A small sound classifier, trained from scratch.
Model: 11.9M parameters, log mel input, arch transformer, norm layernorm, activation swiglu, layers 8.
Training: cautious_adamw at rate 0.0012, 13400 steps.
Data: trained on synthesized solo parts of chorales (CocoChorales), 43.9 epochs.
Rows from block 2 of a small sound classifier, named by matrix and row number. Rows with one number belong to one neuron. Each number is 200 + 30 x the weight over its row's rms, rounded and kept within 0 to 999. All counts start at 0.
After each neuron's rows are labels from the 100 clips, of 14976, where the neuron reaches its largest size: "strongest on" is what is common among them. Only what is clearly more common there than usual is listed. The data: synthesized solo parts of chorales (CocoChorales). In brackets: how many of the 100.
# gate: MLP gate (model.blocks.2.mlp.gate.weight, 768x384), inputs 350-383
# fc1: MLP up (model.blocks.2.mlp.fc1.weight, 768x384), inputs 350-383
# fc2: MLP down (model.blocks.2.mlp.fc2.weight, 384x768, transposed), outputs 350-383

gate.24,193,159,166,205,212,180,166,210,139,242,159,233,229,163,213,169,219,204,217,184,206,212,191,199,160,205,163,213,246,189,253,213,219,198
fc1.24,204,164,189,173,162,183,247,223,224,235,213,298,194,182,165,169,287,236,175,175,191,132,214,172,182,201,188,245,202,238,210,225,215,165
fc2.24,226,189,172,206,176,242,222,210,226,199,202,220,159,169,197,164,215,189,221,201,209,212,242,170,179,183,177,211,255,210,188,208,214,138
strongest on: trombone (95); note F4 (34); note D#4 (32)

gate.767,192,160,163,149,156,135,165,220,189,219,188,193,209,161,189,205,194,187,174,254,213,232,159,181,200,170,215,183,240,238,228,217,232,180
fc1.767,219,186,163,164,157,165,138,217,232,188,167,234,177,166,208,218,207,144,155,246,203,228,186,189,209,177,225,163,191,248,172,218,274,157
fc2.767,209,231,162,229,225,202,239,223,212,254,239,219,191,226,215,217,191,212,189,162,198,180,261,217,150,252,221,177,210,232,193,228,162,160
strongest on: trumpet (100); note E5 (47)

gate.15,178,189,244,241,202,179,144,184,166,176,203,185,291,212,192,215,196,188,183,198,219,197,196,215,198,182,199,192,225,174,222,147,213,211
fc1.15,188,209,230,177,204,221,227,218,252,201,196,195,196,169,195,247,181,249,161,244,226,273,217,192,193,182,183,125,212,196,174,213,168,202
fc2.15,205,217,191,169,234,205,263,162,175,194,226,206,210,230,228,181,234,221,218,224,172,146,279,201,257,194,173,210,185,178,240,182,201,203
strongest on: violin (56); note C#5 (32); note B4 (31)

gate.367,204,116,239,165,167,154,157,218,157,208,182,207,180,189,209,189,201,179,218,212,244,204,191,266,192,144,194,211,206,168,224,180,203,186
fc1.367,215,218,197,188,191,187,197,156,214,220,162,123,250,205,223,186,214,184,149,229,179,182,209,152,167,197,194,206,200,176,196,268,188,184
fc2.367,166,191,183,246,179,190,192,151,157,152,174,189,198,189,157,181,243,170,123,257,179,250,242,209,193,244,182,184,197,171,167,196,228,252
strongest on: cello (95); note C#4 (46); note A#3 (41); note C4 (28)

gate.37,172,117,216,216,193,163,145,207,145,190,173,191,207,207,225,215,223,189,195,229,238,230,143,209,195,182,202,171,262,201,258,178,194,143
fc1.37,234,137,241,218,166,220,228,168,154,179,175,160,185,201,193,191,191,225,172,255,257,217,175,139,188,204,181,267,171,159,149,206,208,276
fc2.37,149,215,163,223,207,220,183,183,190,224,172,188,171,180,211,153,204,213,190,195,191,198,151,184,211,160,218,206,197,166,152,242,240,274
strongest on: oboe (32); note C5 (28); clarinet (27); note C#5 (25)

gate.662,161,156,201,245,196,162,179,214,144,223,177,172,224,219,210,189,216,236,207,206,213,220,215,175,216,195,137,211,228,207,239,186,174,166
fc1.662,187,147,220,193,169,195,185,175,189,228,174,189,195,173,206,167,176,167,153,232,215,231,142,198,186,216,187,206,235,239,155,150,223,175
fc2.662,160,219,182,233,241,277,205,164,213,190,195,200,210,222,208,202,168,181,187,169,212,181,241,221,162,173,179,214,208,190,198,241,158,275
strongest on: bassoon (77); note F#3 (30); note E3 (28)

gate.542,186,145,235,193,169,225,215,143,149,199,144,181,194,171,228,182,246,175,203,237,232,232,156,191,200,211,194,196,271,146,194,221,190,182
fc1.542,186,252,150,210,224,192,197,239,266,231,242,208,229,228,165,219,156,225,225,197,171,177,238,187,198,184,231,209,135,238,200,201,238,203
fc2.542,224,235,155,208,215,174,200,240,256,208,227,212,199,189,207,241,163,212,199,163,194,195,229,214,201,213,226,181,140,235,204,185,215,196
strongest on: oboe (80); note A#4 (29); note C5 (27); note D5 (26)

gate.766,209,151,193,249,190,171,159,221,145,205,164,161,243,208,213,176,186,237,218,246,196,209,197,207,228,182,163,195,269,228,207,153,216,223
fc1.766,237,236,269,211,203,147,221,197,239,200,185,209,176,216,202,253,232,223,191,184,239,222,193,235,194,225,224,238,241,163,183,154,207,184
fc2.766,200,218,261,219,240,257,207,204,226,171,210,224,172,230,157,208,202,223,230,250,236,217,200,187,226,184,154,190,214,157,191,213,181,184
strongest on: bassoon (48)

gate.718,203,155,182,203,175,186,226,236,142,176,166,187,255,190,188,201,134,264,236,215,209,208,169,168,216,175,256,159,201,231,186,161,197,223
fc1.718,142,273,201,160,168,182,218,199,160,226,208,187,215,186,190,199,213,179,196,152,227,196,214,218,192,277,183,204,238,213,209,177,205,246
fc2.718,179,195,208,198,239,135,218,217,154,248,207,211,208,255,206,171,160,231,191,210,210,262,208,211,202,174,196,230,163,240,154,190,155,195
strongest on: cello (38); note G5 (29)

gate.130,204,148,169,198,172,236,150,207,191,181,227,244,205,224,238,146,107,202,219,218,198,231,188,220,248,220,180,167,231,184,207,215,187,182
fc1.130,195,242,153,202,247,260,213,200,150,241,201,143,206,212,211,185,160,210,170,185,219,147,178,211,221,195,190,222,195,202,214,194,180,210
fc2.130,155,164,202,176,196,264,186,217,200,212,312,154,234,186,218,190,223,213,166,242,209,176,241,238,169,217,171,183,221,197,190,204,210,154
strongest on: saxophone (69)

gate.487,216,157,249,199,190,192,137,204,141,236,135,171,202,195,187,212,218,174,160,219,192,249,194,223,206,185,187,166,252,180,220,165,198,190
fc1.487,179,162,212,216,201,172,189,154,181,255,223,192,229,197,207,200,191,198,211,223,251,221,173,250,190,209,268,250,145,222,238,213,183,182
fc2.487,197,188,204,167,152,231,156,196,177,208,167,162,211,179,151,190,246,151,194,213,195,202,170,166,219,202,216,178,224,238,220,197,210,174
strongest on: clarinet (69); note F5 (48); note G5 (45); note F#5 (39)

gate.509,184,202,225,203,220,215,180,210,225,150,208,221,183,234,172,208,219,195,221,209,216,259,209,257,199,217,210,173,182,228,206,173,257,188
fc1.509,283,192,188,176,199,174,198,191,189,165,215,245,175,172,238,264,201,255,178,166,194,211,186,231,166,241,229,148,194,180,215,161,237,170
fc2.509,180,205,207,210,224,212,206,178,185,111,214,235,273,207,207,138,178,186,216,158,221,177,192,233,172,206,189,178,231,205,231,178,230,212
strongest on: bassoon (100); note A#3 (52); note B3 (45)

gate.651,189,236,222,278,238,192,176,216,212,157,169,198,222,287,192,221,183,191,253,200,183,228,195,186,264,188,152,163,202,143,163,219,138,166
fc1.651,237,191,192,210,188,174,250,192,153,183,199,179,257,190,178,195,225,179,223,206,225,219,180,200,214,198,195,213,167,190,195,211,213,170
fc2.651,232,171,160,204,165,142,176,233,250,197,176,197,187,237,194,236,192,205,213,287,180,292,244,182,158,190,239,237,182,235,171,211,226,201
strongest on: horn (93); note B4 (29); note C#5 (25)

gate.648,192,140,221,161,188,162,182,210,151,181,174,177,197,202,208,222,240,209,216,207,194,252,214,196,181,207,224,153,253,209,251,189,206,139
fc1.648,141,228,203,193,212,187,254,193,170,223,153,203,235,172,236,175,205,225,173,226,231,174,200,205,230,188,160,193,153,215,195,207,210,219
fc2.648,197,233,195,244,163,231,189,158,230,250,154,186,139,198,184,219,218,189,169,236,197,292,190,160,197,174,231,218,180,205,162,207,189,194
strongest on: bassoon (70); note C#4 (39); note C4 (38)

gate.384,203,140,243,188,153,209,204,152,129,196,152,180,193,157,227,190,226,171,186,217,227,238,140,200,185,210,182,201,268,147,205,217,180,207
fc1.384,187,178,259,202,171,209,209,149,144,175,156,187,199,175,209,186,245,187,191,232,240,252,152,214,218,217,182,187,259,146,188,217,156,190
fc2.384,168,159,245,187,185,226,203,165,131,186,201,193,209,192,178,161,228,197,189,233,215,211,181,191,185,198,183,224,259,161,211,213,202,214
strongest on: oboe (68); note G5 (26)

gate.469,215,156,230,198,204,170,160,227,187,207,167,201,191,191,232,159,174,190,219,196,213,245,161,195,201,198,158,215,300,165,207,225,175,227
fc1.469,195,127,156,199,154,211,200,195,194,202,154,233,240,189,194,212,188,194,122,221,178,178,207,225,174,244,217,182,215,204,173,207,213,233
fc2.469,177,119,217,218,143,238,178,172,203,170,236,184,192,206,164,215,185,174,224,242,163,177,207,156,133,176,207,211,224,214,223,220,180,241
strongest on: flute (84); note A5 (62); note G5 (54); note G#5 (29)

gate.514,168,202,227,213,168,195,126,194,189,159,189,194,167,160,228,178,167,162,216,235,193,184,186,199,193,158,161,224,243,148,177,198,201,179
fc1.514,161,213,166,177,209,137,223,188,172,220,150,142,234,215,241,210,203,205,192,178,177,209,204,173,147,173,215,180,210,227,217,160,181,183
fc2.514,173,215,216,220,259,202,234,237,173,151,153,181,197,152,173,166,196,219,187,217,205,245,260,214,235,197,166,170,162,262,207,248,209,234
strongest on: tuba (63); note A#3 (37); note A3 (36); note G#3 (29)

gate.82,250,192,202,142,193,173,162,225,182,162,175,231,197,182,226,235,234,181,192,210,245,189,235,208,238,159,231,189,191,218,246,161,225,121
fc1.82,203,207,220,231,282,220,186,219,146,219,224,216,217,201,190,202,161,215,278,169,234,173,174,239,170,139,185,282,200,160,206,190,203,208
fc2.82,197,212,256,204,208,172,210,160,276,135,233,202,236,200,226,202,219,213,223,210,280,223,245,209,193,205,206,231,213,228,212,197,176,198
strongest on: cello (99); note D4 (45); note C4 (44); note G#3 (27)

gate.764,189,161,212,201,217,144,152,204,122,198,178,195,222,191,203,199,190,184,205,227,199,215,145,225,188,218,146,201,248,159,223,216,217,186
fc1.764,171,226,251,187,222,171,173,246,159,209,195,231,237,262,176,206,207,207,191,197,212,213,175,202,201,176,184,215,203,239,225,218,159,173
fc2.764,203,181,254,197,174,227,181,231,209,157,211,201,195,262,184,147,243,201,198,258,213,203,284,218,188,193,214,184,274,239,233,188,231,216
strongest on: clarinet (82); note G#4 (35); note G4 (26)

gate.754,197,151,213,195,182,196,179,185,125,245,169,182,221,195,238,183,197,180,223,212,190,221,202,215,223,208,154,179,271,215,218,221,162,197
fc1.754,165,225,232,242,184,234,154,187,197,192,111,203,219,205,172,149,192,191,186,209,166,271,221,176,236,232,165,229,197,231,192,208,147,223
fc2.754,181,181,182,204,149,266,203,200,231,213,196,245,201,223,199,183,223,185,220,248,211,222,211,188,181,180,204,185,239,205,222,154,224,214
strongest on: oboe (58); note F#4 (33); note G4 (28); instrument: bassoon (26)

gate.439,181,166,208,246,215,148,213,211,179,137,222,214,248,185,206,169,168,208,194,234,235,201,186,237,213,202,160,202,219,197,205,212,210,187
fc1.439,194,192,243,151,195,201,196,219,196,197,189,168,234,177,264,230,241,197,153,220,224,187,212,193,172,206,208,160,179,218,147,191,202,190
fc2.439,200,164,240,195,202,203,219,204,183,185,229,163,164,187,216,207,177,185,213,215,209,198,194,192,202,182,189,215,242,262,173,231,235,193
strongest on: horn (60); note B4 (31); saxophone (30)

gate.594,168,204,221,227,214,202,178,187,185,184,146,215,221,227,173,163,207,209,200,255,143,249,187,167,266,187,171,180,279,188,223,226,233,199
fc1.594,218,193,181,191,216,154,214,159,194,250,197,233,256,184,181,207,187,226,199,197,168,235,169,151,178,186,199,214,203,197,182,222,234,181
fc2.594,185,184,247,207,227,134,219,207,214,220,221,223,258,248,175,239,199,253,204,141,227,250,241,207,160,224,225,239,222,243,199,225,240,239
strongest on: viola (99); note G#4 (34); note G4 (31)

gate.513,208,119,177,156,198,170,168,219,161,178,171,157,217,182,193,220,185,180,198,252,220,227,141,205,255,196,214,183,222,229,214,194,229,160
fc1.513,232,162,177,192,188,197,160,249,196,142,170,144,235,199,183,227,194,180,204,215,194,185,192,239,237,177,232,187,206,219,141,153,202,160
fc2.513,228,232,198,224,247,206,237,200,203,276,221,191,176,233,202,166,215,271,239,209,216,202,234,205,245,243,198,264,135,194,141,225,159,177
strongest on: horn (86); note B4 (25)

gate.302,152,219,187,213,198,194,174,215,147,229,159,175,224,178,187,108,176,187,212,193,230,179,185,212,163,164,134,199,188,184,253,165,203,223
fc1.302,287,246,200,203,151,172,211,149,176,181,209,232,236,162,218,199,220,186,203,175,254,108,209,242,233,210,209,228,208,207,272,227,200,177
fc2.302,205,207,174,162,168,186,219,168,166,195,216,244,208,235,198,228,235,229,196,187,264,178,241,185,174,213,196,244,193,191,199,225,241,177
strongest on: note G5 (50); flute (50); note A5 (41); clarinet (41)

gate.171,217,134,190,204,200,169,133,222,143,185,176,200,224,196,185,194,200,187,188,230,217,235,160,212,229,195,175,192,245,211,261,181,199,178
fc1.171,179,216,187,167,213,187,227,236,230,220,198,182,165,202,202,208,166,178,200,202,250,169,189,208,169,236,231,215,235,183,176,184,247,190
fc2.171,175,132,177,173,186,180,162,221,204,199,265,145,236,262,182,214,218,170,183,138,245,167,187,184,182,204,202,180,167,176,205,206,157,215
strongest on: violin (38); note D5 (34); viola (29); note C#5 (25)

gate.323,208,143,198,178,176,184,175,209,149,243,158,200,217,200,218,190,187,164,204,209,205,230,171,167,182,181,158,201,277,206,209,209,240,221
fc1.323,183,153,236,186,195,233,172,213,197,198,198,151,180,218,211,161,172,193,193,216,170,222,214,234,236,200,201,265,204,212,180,159,163,202
fc2.323,187,214,236,179,170,204,158,166,150,207,226,160,225,222,159,202,160,190,178,208,189,270,177,192,220,172,166,235,299,161,226,186,208,295
strongest on: trombone (39); bassoon (29)

gate.550,217,154,198,230,192,224,151,202,159,226,121,158,212,232,209,157,172,200,208,197,207,223,173,155,194,221,126,218,270,175,226,233,142,205
fc1.550,214,198,204,204,229,137,183,206,152,170,194,192,229,214,207,208,227,257,236,230,251,218,250,216,185,227,184,189,205,169,189,212,199,211
fc2.550,201,249,205,181,199,243,250,216,234,194,215,208,140,207,217,156,255,231,212,183,148,203,230,178,218,176,192,220,172,208,171,152,233,200
strongest on: trombone (93); note F#4 (54); note E4 (37); note F4 (33)

gate.138,185,178,165,214,195,197,171,259,204,267,233,185,249,226,162,234,232,234,246,134,229,192,242,170,118,152,231,201,182,217,214,140,253,202
fc1.138,170,215,225,213,245,208,189,206,208,173,251,222,203,185,197,184,185,198,222,110,175,197,217,235,173,205,172,241,169,200,210,200,229,206
fc2.138,171,174,206,178,197,213,207,179,178,177,164,188,157,203,157,225,173,194,175,242,174,188,182,186,255,193,232,236,201,207,191,225,203,177
strongest on: tuba (100); note F#3 (28); note G3 (27); note A3 (27)

gate.462,226,145,194,203,175,187,154,226,136,207,189,158,246,216,222,208,181,193,159,215,215,210,178,151,198,173,162,165,224,174,243,194,201,208
fc1.462,173,168,178,183,206,204,208,261,200,195,205,137,210,207,162,172,201,201,207,220,176,199,226,200,144,210,219,165,222,207,160,252,221,203
fc2.462,189,243,185,222,224,211,259,184,223,186,251,188,187,229,185,197,207,213,205,203,106,154,229,211,208,228,209,208,226,195,214,177,170,162
strongest on: saxophone (96); note G#4 (30); note B4 (28)

gate.732,163,183,211,237,216,182,167,209,159,204,188,172,214,204,211,203,165,229,217,206,222,226,175,201,233,191,174,198,216,146,241,173,213,210
fc1.732,250,232,172,205,219,222,171,170,242,173,225,198,243,193,226,189,191,217,189,180,244,203,211,206,219,228,196,233,210,179,198,212,207,110
fc2.732,206,172,194,176,206,194,210,186,199,213,215,215,157,207,233,222,216,176,188,256,230,245,154,215,191,190,175,232,208,160,195,199,210,116
strongest on: viola (47); violin (36); note C5 (28); note C#5 (28)

gate.331,187,121,225,228,217,196,170,169,139,173,154,236,166,215,170,201,221,186,228,237,177,238,242,190,282,178,165,216,262,203,202,218,219,172
fc1.331,215,210,169,174,237,227,180,203,121,210,190,166,243,196,184,212,131,190,246,194,159,238,215,210,282,214,161,147,193,228,131,215,174,264
fc2.331,140,193,150,202,192,264,200,191,212,214,161,165,166,170,186,200,200,215,196,183,116,182,195,226,195,246,156,212,211,198,181,198,197,234
strongest on: bassoon (79); note C4 (35); note A#3 (26)

gate.189,196,111,190,186,199,190,190,244,156,226,158,201,199,180,208,189,217,223,218,159,176,216,192,170,173,211,175,232,251,213,284,243,221,199
fc1.189,194,141,177,186,199,221,232,187,233,228,177,208,161,203,197,142,208,202,186,213,181,173,184,160,180,188,168,211,218,207,209,217,213,188
fc2.189,272,183,201,193,179,210,200,208,218,219,181,205,146,160,253,204,252,190,190,215,220,211,227,139,193,176,190,212,180,224,149,201,211,189
strongest on: trombone (96); note F4 (39); note D#4 (33)

gate.535,202,194,182,202,244,170,172,201,211,172,211,220,238,265,175,245,201,235,189,215,153,229,211,133,235,199,222,161,218,222,204,209,268,206
fc1.535,220,211,208,212,208,204,190,225,219,159,230,134,164,226,213,220,159,183,172,208,248,184,205,198,194,253,196,173,203,201,181,145,190,235
fc2.535,196,200,159,197,184,257,194,207,174,195,196,223,145,162,218,165,217,128,164,230,159,159,167,223,199,178,176,146,177,161,203,165,176,146
strongest on: viola (99); note G#4 (38); note G4 (35)

gate.551,222,167,199,191,187,158,194,232,131,154,175,210,201,207,224,192,190,212,209,218,219,204,208,229,258,166,191,111,227,192,242,155,149,179
fc1.551,242,177,206,176,200,231,234,142,223,200,236,179,200,134,200,164,157,148,173,161,211,209,147,180,159,234,197,167,246,126,228,161,174,154
fc2.551,217,196,192,248,226,156,204,219,259,184,245,212,222,168,182,204,201,204,191,187,182,141,214,196,200,181,152,204,217,217,244,231,201,147
strongest on: cello (60); note A#3 (29); note F3 (25)

gate.404,241,173,191,206,203,183,146,190,142,205,162,173,231,188,218,214,186,191,184,188,215,217,167,176,195,207,205,176,269,196,221,167,211,200
fc1.404,201,296,195,231,172,268,229,164,179,196,160,152,226,218,183,203,168,191,237,149,187,168,222,145,195,194,204,170,219,141,188,204,212,235
fc2.404,187,208,212,129,231,232,209,163,187,211,199,235,187,163,182,229,170,208,203,202,216,203,196,211,164,207,239,240,198,227,170,170,210,269
strongest on: clarinet (95); note F5 (57); note D#5 (47); note F#5 (35)

gate.301,208,180,222,218,226,147,158,208,177,219,180,225,222,204,216,160,218,195,221,164,171,211,215,236,180,221,110,177,292,196,204,203,194,174
fc1.301,177,256,189,169,150,264,258,200,176,197,212,172,203,196,220,211,185,220,201,207,109,168,169,218,231,211,191,163,193,194,194,174,203,158
fc2.301,195,199,161,156,242,234,210,183,165,185,199,187,193,178,237,229,166,212,215,208,196,158,177,196,216,196,192,201,190,178,169,261,211,229
strongest on: flute (86); note A5 (64); note G5 (51); note G#5 (30)

gate.139,210,167,204,184,148,161,162,158,183,217,183,185,193,169,197,198,202,166,169,233,215,264,167,185,185,206,207,143,249,190,186,244,182,217
fc1.139,212,218,199,233,279,212,248,235,181,217,217,204,204,204,246,176,218,272,229,183,190,188,232,194,191,208,147,250,231,182,203,164,213,231
fc2.139,188,176,206,237,176,204,195,208,233,156,212,187,170,188,193,210,196,206,225,243,207,242,171,229,235,197,213,213,193,192,231,153,223,246
strongest on: trumpet (68); note E5 (32)

gate.567,218,168,205,183,164,168,173,244,172,179,175,203,178,174,190,216,209,173,257,157,234,164,209,239,195,154,221,216,186,219,220,190,190,205
fc1.567,172,186,190,183,106,157,216,165,188,209,193,129,206,174,176,220,175,192,188,199,193,208,162,183,155,219,230,147,218,171,228,228,126,252
fc2.567,243,183,161,165,212,198,173,235,166,225,175,201,205,184,201,207,234,244,115,183,131,187,191,187,229,237,156,116,204,200,168,230,219,176
strongest on: cello (100); note D4 (49); note C4 (48); note C#4 (41)

gate.395,200,151,189,179,186,140,168,204,116,236,152,191,192,164,191,189,179,162,202,171,198,218,155,193,181,204,195,215,263,182,220,216,213,189
fc1.395,236,248,241,195,241,233,236,150,172,219,199,197,207,216,160,188,237,166,211,162,243,202,182,233,226,216,227,164,192,150,260,185,186,177
fc2.395,201,241,231,216,233,217,206,136,185,184,244,210,233,171,194,205,252,226,204,186,220,236,217,206,230,244,154,165,139,125,158,178,206,167
strongest on: note G5 (66); clarinet (54); flute (42); note F5 (40)

gate.66,222,148,186,188,202,155,156,178,176,240,181,201,218,179,219,210,173,193,215,224,147,226,176,180,204,228,209,179,249,181,225,217,230,186
fc1.66,221,186,232,205,216,171,213,223,230,186,198,192,207,222,211,206,190,221,222,298,190,207,192,188,245,233,208,198,212,201,193,220,219,216
fc2.66,182,247,240,210,215,174,224,169,216,204,227,256,196,197,161,229,205,216,210,138,220,228,232,235,188,204,216,205,231,239,200,207,175,201
strongest on: viola (100); note G#4 (36); note G4 (28)

gate.760,209,166,164,192,209,155,161,203,143,189,191,221,249,166,200,213,179,206,166,203,162,230,158,223,188,223,195,158,246,199,256,191,235,207
fc1.760,200,245,165,222,258,234,197,224,209,176,263,218,231,249,206,191,193,231,179,165,185,204,237,193,171,219,160,191,197,237,221,136,222,202
fc2.760,169,137,157,209,172,174,260,192,187,197,222,175,223,251,205,151,202,196,191,208,183,221,177,253,223,267,185,176,224,206,191,216,190,246
strongest on: bassoon (100); note B3 (57); note A#3 (56); note C#4 (35)

gate.632,217,166,200,183,177,171,190,223,122,235,179,188,221,160,221,206,175,201,212,195,194,196,156,170,181,208,201,192,282,173,233,188,195,191
fc1.632,212,250,152,148,211,177,223,253,172,227,168,214,216,161,200,183,199,252,160,168,179,153,135,226,193,238,189,231,236,160,165,216,179,241
fc2.632,199,196,222,220,213,217,228,180,166,218,233,203,221,176,232,175,133,205,166,214,178,157,157,146,211,212,189,214,175,139,154,200,213,224
strongest on: bassoon (52); clarinet (38); note D4 (34); note C4 (26)

gate.246,219,109,235,194,206,189,119,229,139,242,195,190,223,185,174,245,182,180,187,224,232,235,166,198,234,204,197,184,233,178,211,151,223,144
fc1.246,172,219,170,212,199,235,158,170,172,214,173,234,197,193,159,184,173,212,211,167,146,171,206,225,217,219,195,229,203,220,136,193,261,281
fc2.246,195,169,192,208,206,159,224,190,152,229,161,232,226,224,194,226,131,256,243,199,163,170,207,181,165,216,202,206,162,183,185,162,177,231
strongest on: cello (54)

gate.206,199,159,159,200,201,140,164,198,169,229,181,234,238,194,176,215,202,218,205,259,169,219,158,163,219,206,197,189,233,163,228,250,241,200
fc1.206,186,214,163,217,219,146,189,204,240,220,204,232,228,234,169,215,200,234,244,239,126,219,215,182,241,175,209,195,224,230,198,226,222,231
fc2.206,158,213,239,220,195,167,245,184,232,186,203,216,246,239,168,217,206,251,230,155,245,215,230,189,181,210,209,228,215,209,214,231,208,234
strongest on: viola (100); note G4 (39); note G#4 (35)

gate.308,199,174,201,198,195,156,195,187,191,208,206,230,263,199,173,208,202,226,219,230,180,217,164,165,248,155,221,199,200,175,231,248,247,170
fc1.308,239,215,203,157,156,236,219,210,209,179,196,162,150,153,248,200,174,187,171,181,269,148,195,239,144,217,205,183,148,193,169,153,177,228
fc2.308,211,175,169,192,185,252,181,216,165,186,196,213,147,150,224,155,226,140,203,230,177,165,170,218,222,182,164,161,185,168,207,167,183,157
strongest on: viola (99); note G#4 (38); note G4 (34)

gate.172,195,125,202,204,183,206,183,212,121,229,191,236,208,178,227,154,198,188,224,202,219,204,190,189,213,182,165,213,271,149,235,191,157,173
fc1.172,202,217,197,249,208,188,200,197,212,189,176,201,220,196,175,151,216,219,159,210,189,231,214,196,200,184,172,166,210,206,207,224,258,211
fc2.172,194,278,199,174,207,223,260,191,211,207,212,213,231,196,196,230,188,212,194,205,229,190,207,200,223,205,216,211,204,209,192,228,180,196
strongest on: oboe (40); clarinet (35); note G5 (26)

gate.701,217,143,157,205,198,209,152,231,149,201,215,171,248,186,175,233,189,190,159,179,197,212,193,169,219,170,160,153,229,209,247,156,241,181
fc1.701,186,204,191,178,200,239,222,206,257,171,224,165,203,252,150,189,232,193,177,180,175,161,233,126,217,167,156,198,198,239,240,162,211,140
fc2.701,202,237,239,223,234,234,225,200,147,214,195,210,184,170,130,221,205,183,178,210,232,210,181,209,209,178,193,188,159,170,173,184,163,209
strongest on: saxophone (79); note F#4 (26); note F4 (25)

gate.710,221,160,187,208,182,155,165,220,155,197,169,154,211,178,214,245,175,172,231,243,232,214,161,223,237,211,215,220,231,226,208,175,204,193
fc1.710,249,146,173,189,220,185,159,249,186,169,185,156,185,190,213,228,208,184,226,206,229,184,210,221,231,228,194,228,183,284,214,129,223,125
fc2.710,222,242,230,191,235,172,218,238,239,201,215,167,164,217,227,203,213,212,222,238,189,198,282,208,220,238,194,230,177,243,160,271,183,233
strongest on: horn (94); note F#4 (25)

gate.588,214,154,200,188,201,138,147,237,143,192,170,174,210,182,214,261,173,186,183,244,206,241,166,238,228,190,208,213,254,213,206,184,229,207
fc1.588,190,208,186,246,189,261,197,187,132,182,151,192,230,201,219,154,212,197,220,171,206,177,225,183,163,208,197,180,153,189,156,242,180,257
fc2.588,205,191,144,174,186,203,179,204,208,198,182,233,239,205,188,273,202,161,177,174,199,211,157,156,204,175,260,177,175,151,197,125,221,199
strongest on: horn (65); note B4 (29); saxophone (28)

gate.161,188,110,175,190,184,218,187,199,111,224,187,175,204,193,193,181,218,159,217,217,194,176,165,152,203,169,193,212,221,157,263,189,212,212
fc1.161,174,196,219,200,206,160,164,201,221,226,194,205,211,236,240,228,201,210,213,243,264,236,228,214,227,191,264,226,245,171,172,218,190,205
fc2.161,215,189,205,164,169,208,151,178,177,193,211,181,217,203,206,221,201,205,200,202,223,176,165,241,207,157,223,147,201,159,210,167,240,210
strongest on: trombone (93); note F4 (32)

gate.448,218,145,183,176,174,173,134,200,156,185,213,158,251,185,177,244,164,173,164,176,218,220,207,153,216,171,170,151,252,206,280,160,211,176
fc1.448,175,164,231,242,240,169,195,175,200,212,204,228,166,196,209,154,218,213,237,247,177,229,191,221,176,214,196,226,254,180,133,224,218,203
fc2.448,198,185,172,192,197,165,241,252,249,204,227,150,178,219,271,158,258,218,236,205,134,182,248,193,210,242,208,240,167,220,211,225,231,211
strongest on: saxophone (98); note F4 (34)

gate.53,197,159,226,186,185,191,179,217,108,230,134,169,206,162,204,210,196,224,200,219,231,188,191,187,193,193,176,199,187,196,202,197,229,232
fc1.53,206,198,168,199,161,125,175,211,243,217,126,243,193,185,206,189,223,226,199,232,220,209,234,234,206,208,196,168,245,211,244,220,215,153
fc2.53,188,261,199,242,234,177,169,271,223,175,198,183,166,206,200,211,216,206,200,147,255,212,188,217,162,186,176,197,246,262,219,218,219,127
strongest on: clarinet (96); note D4 (75); note E4 (34)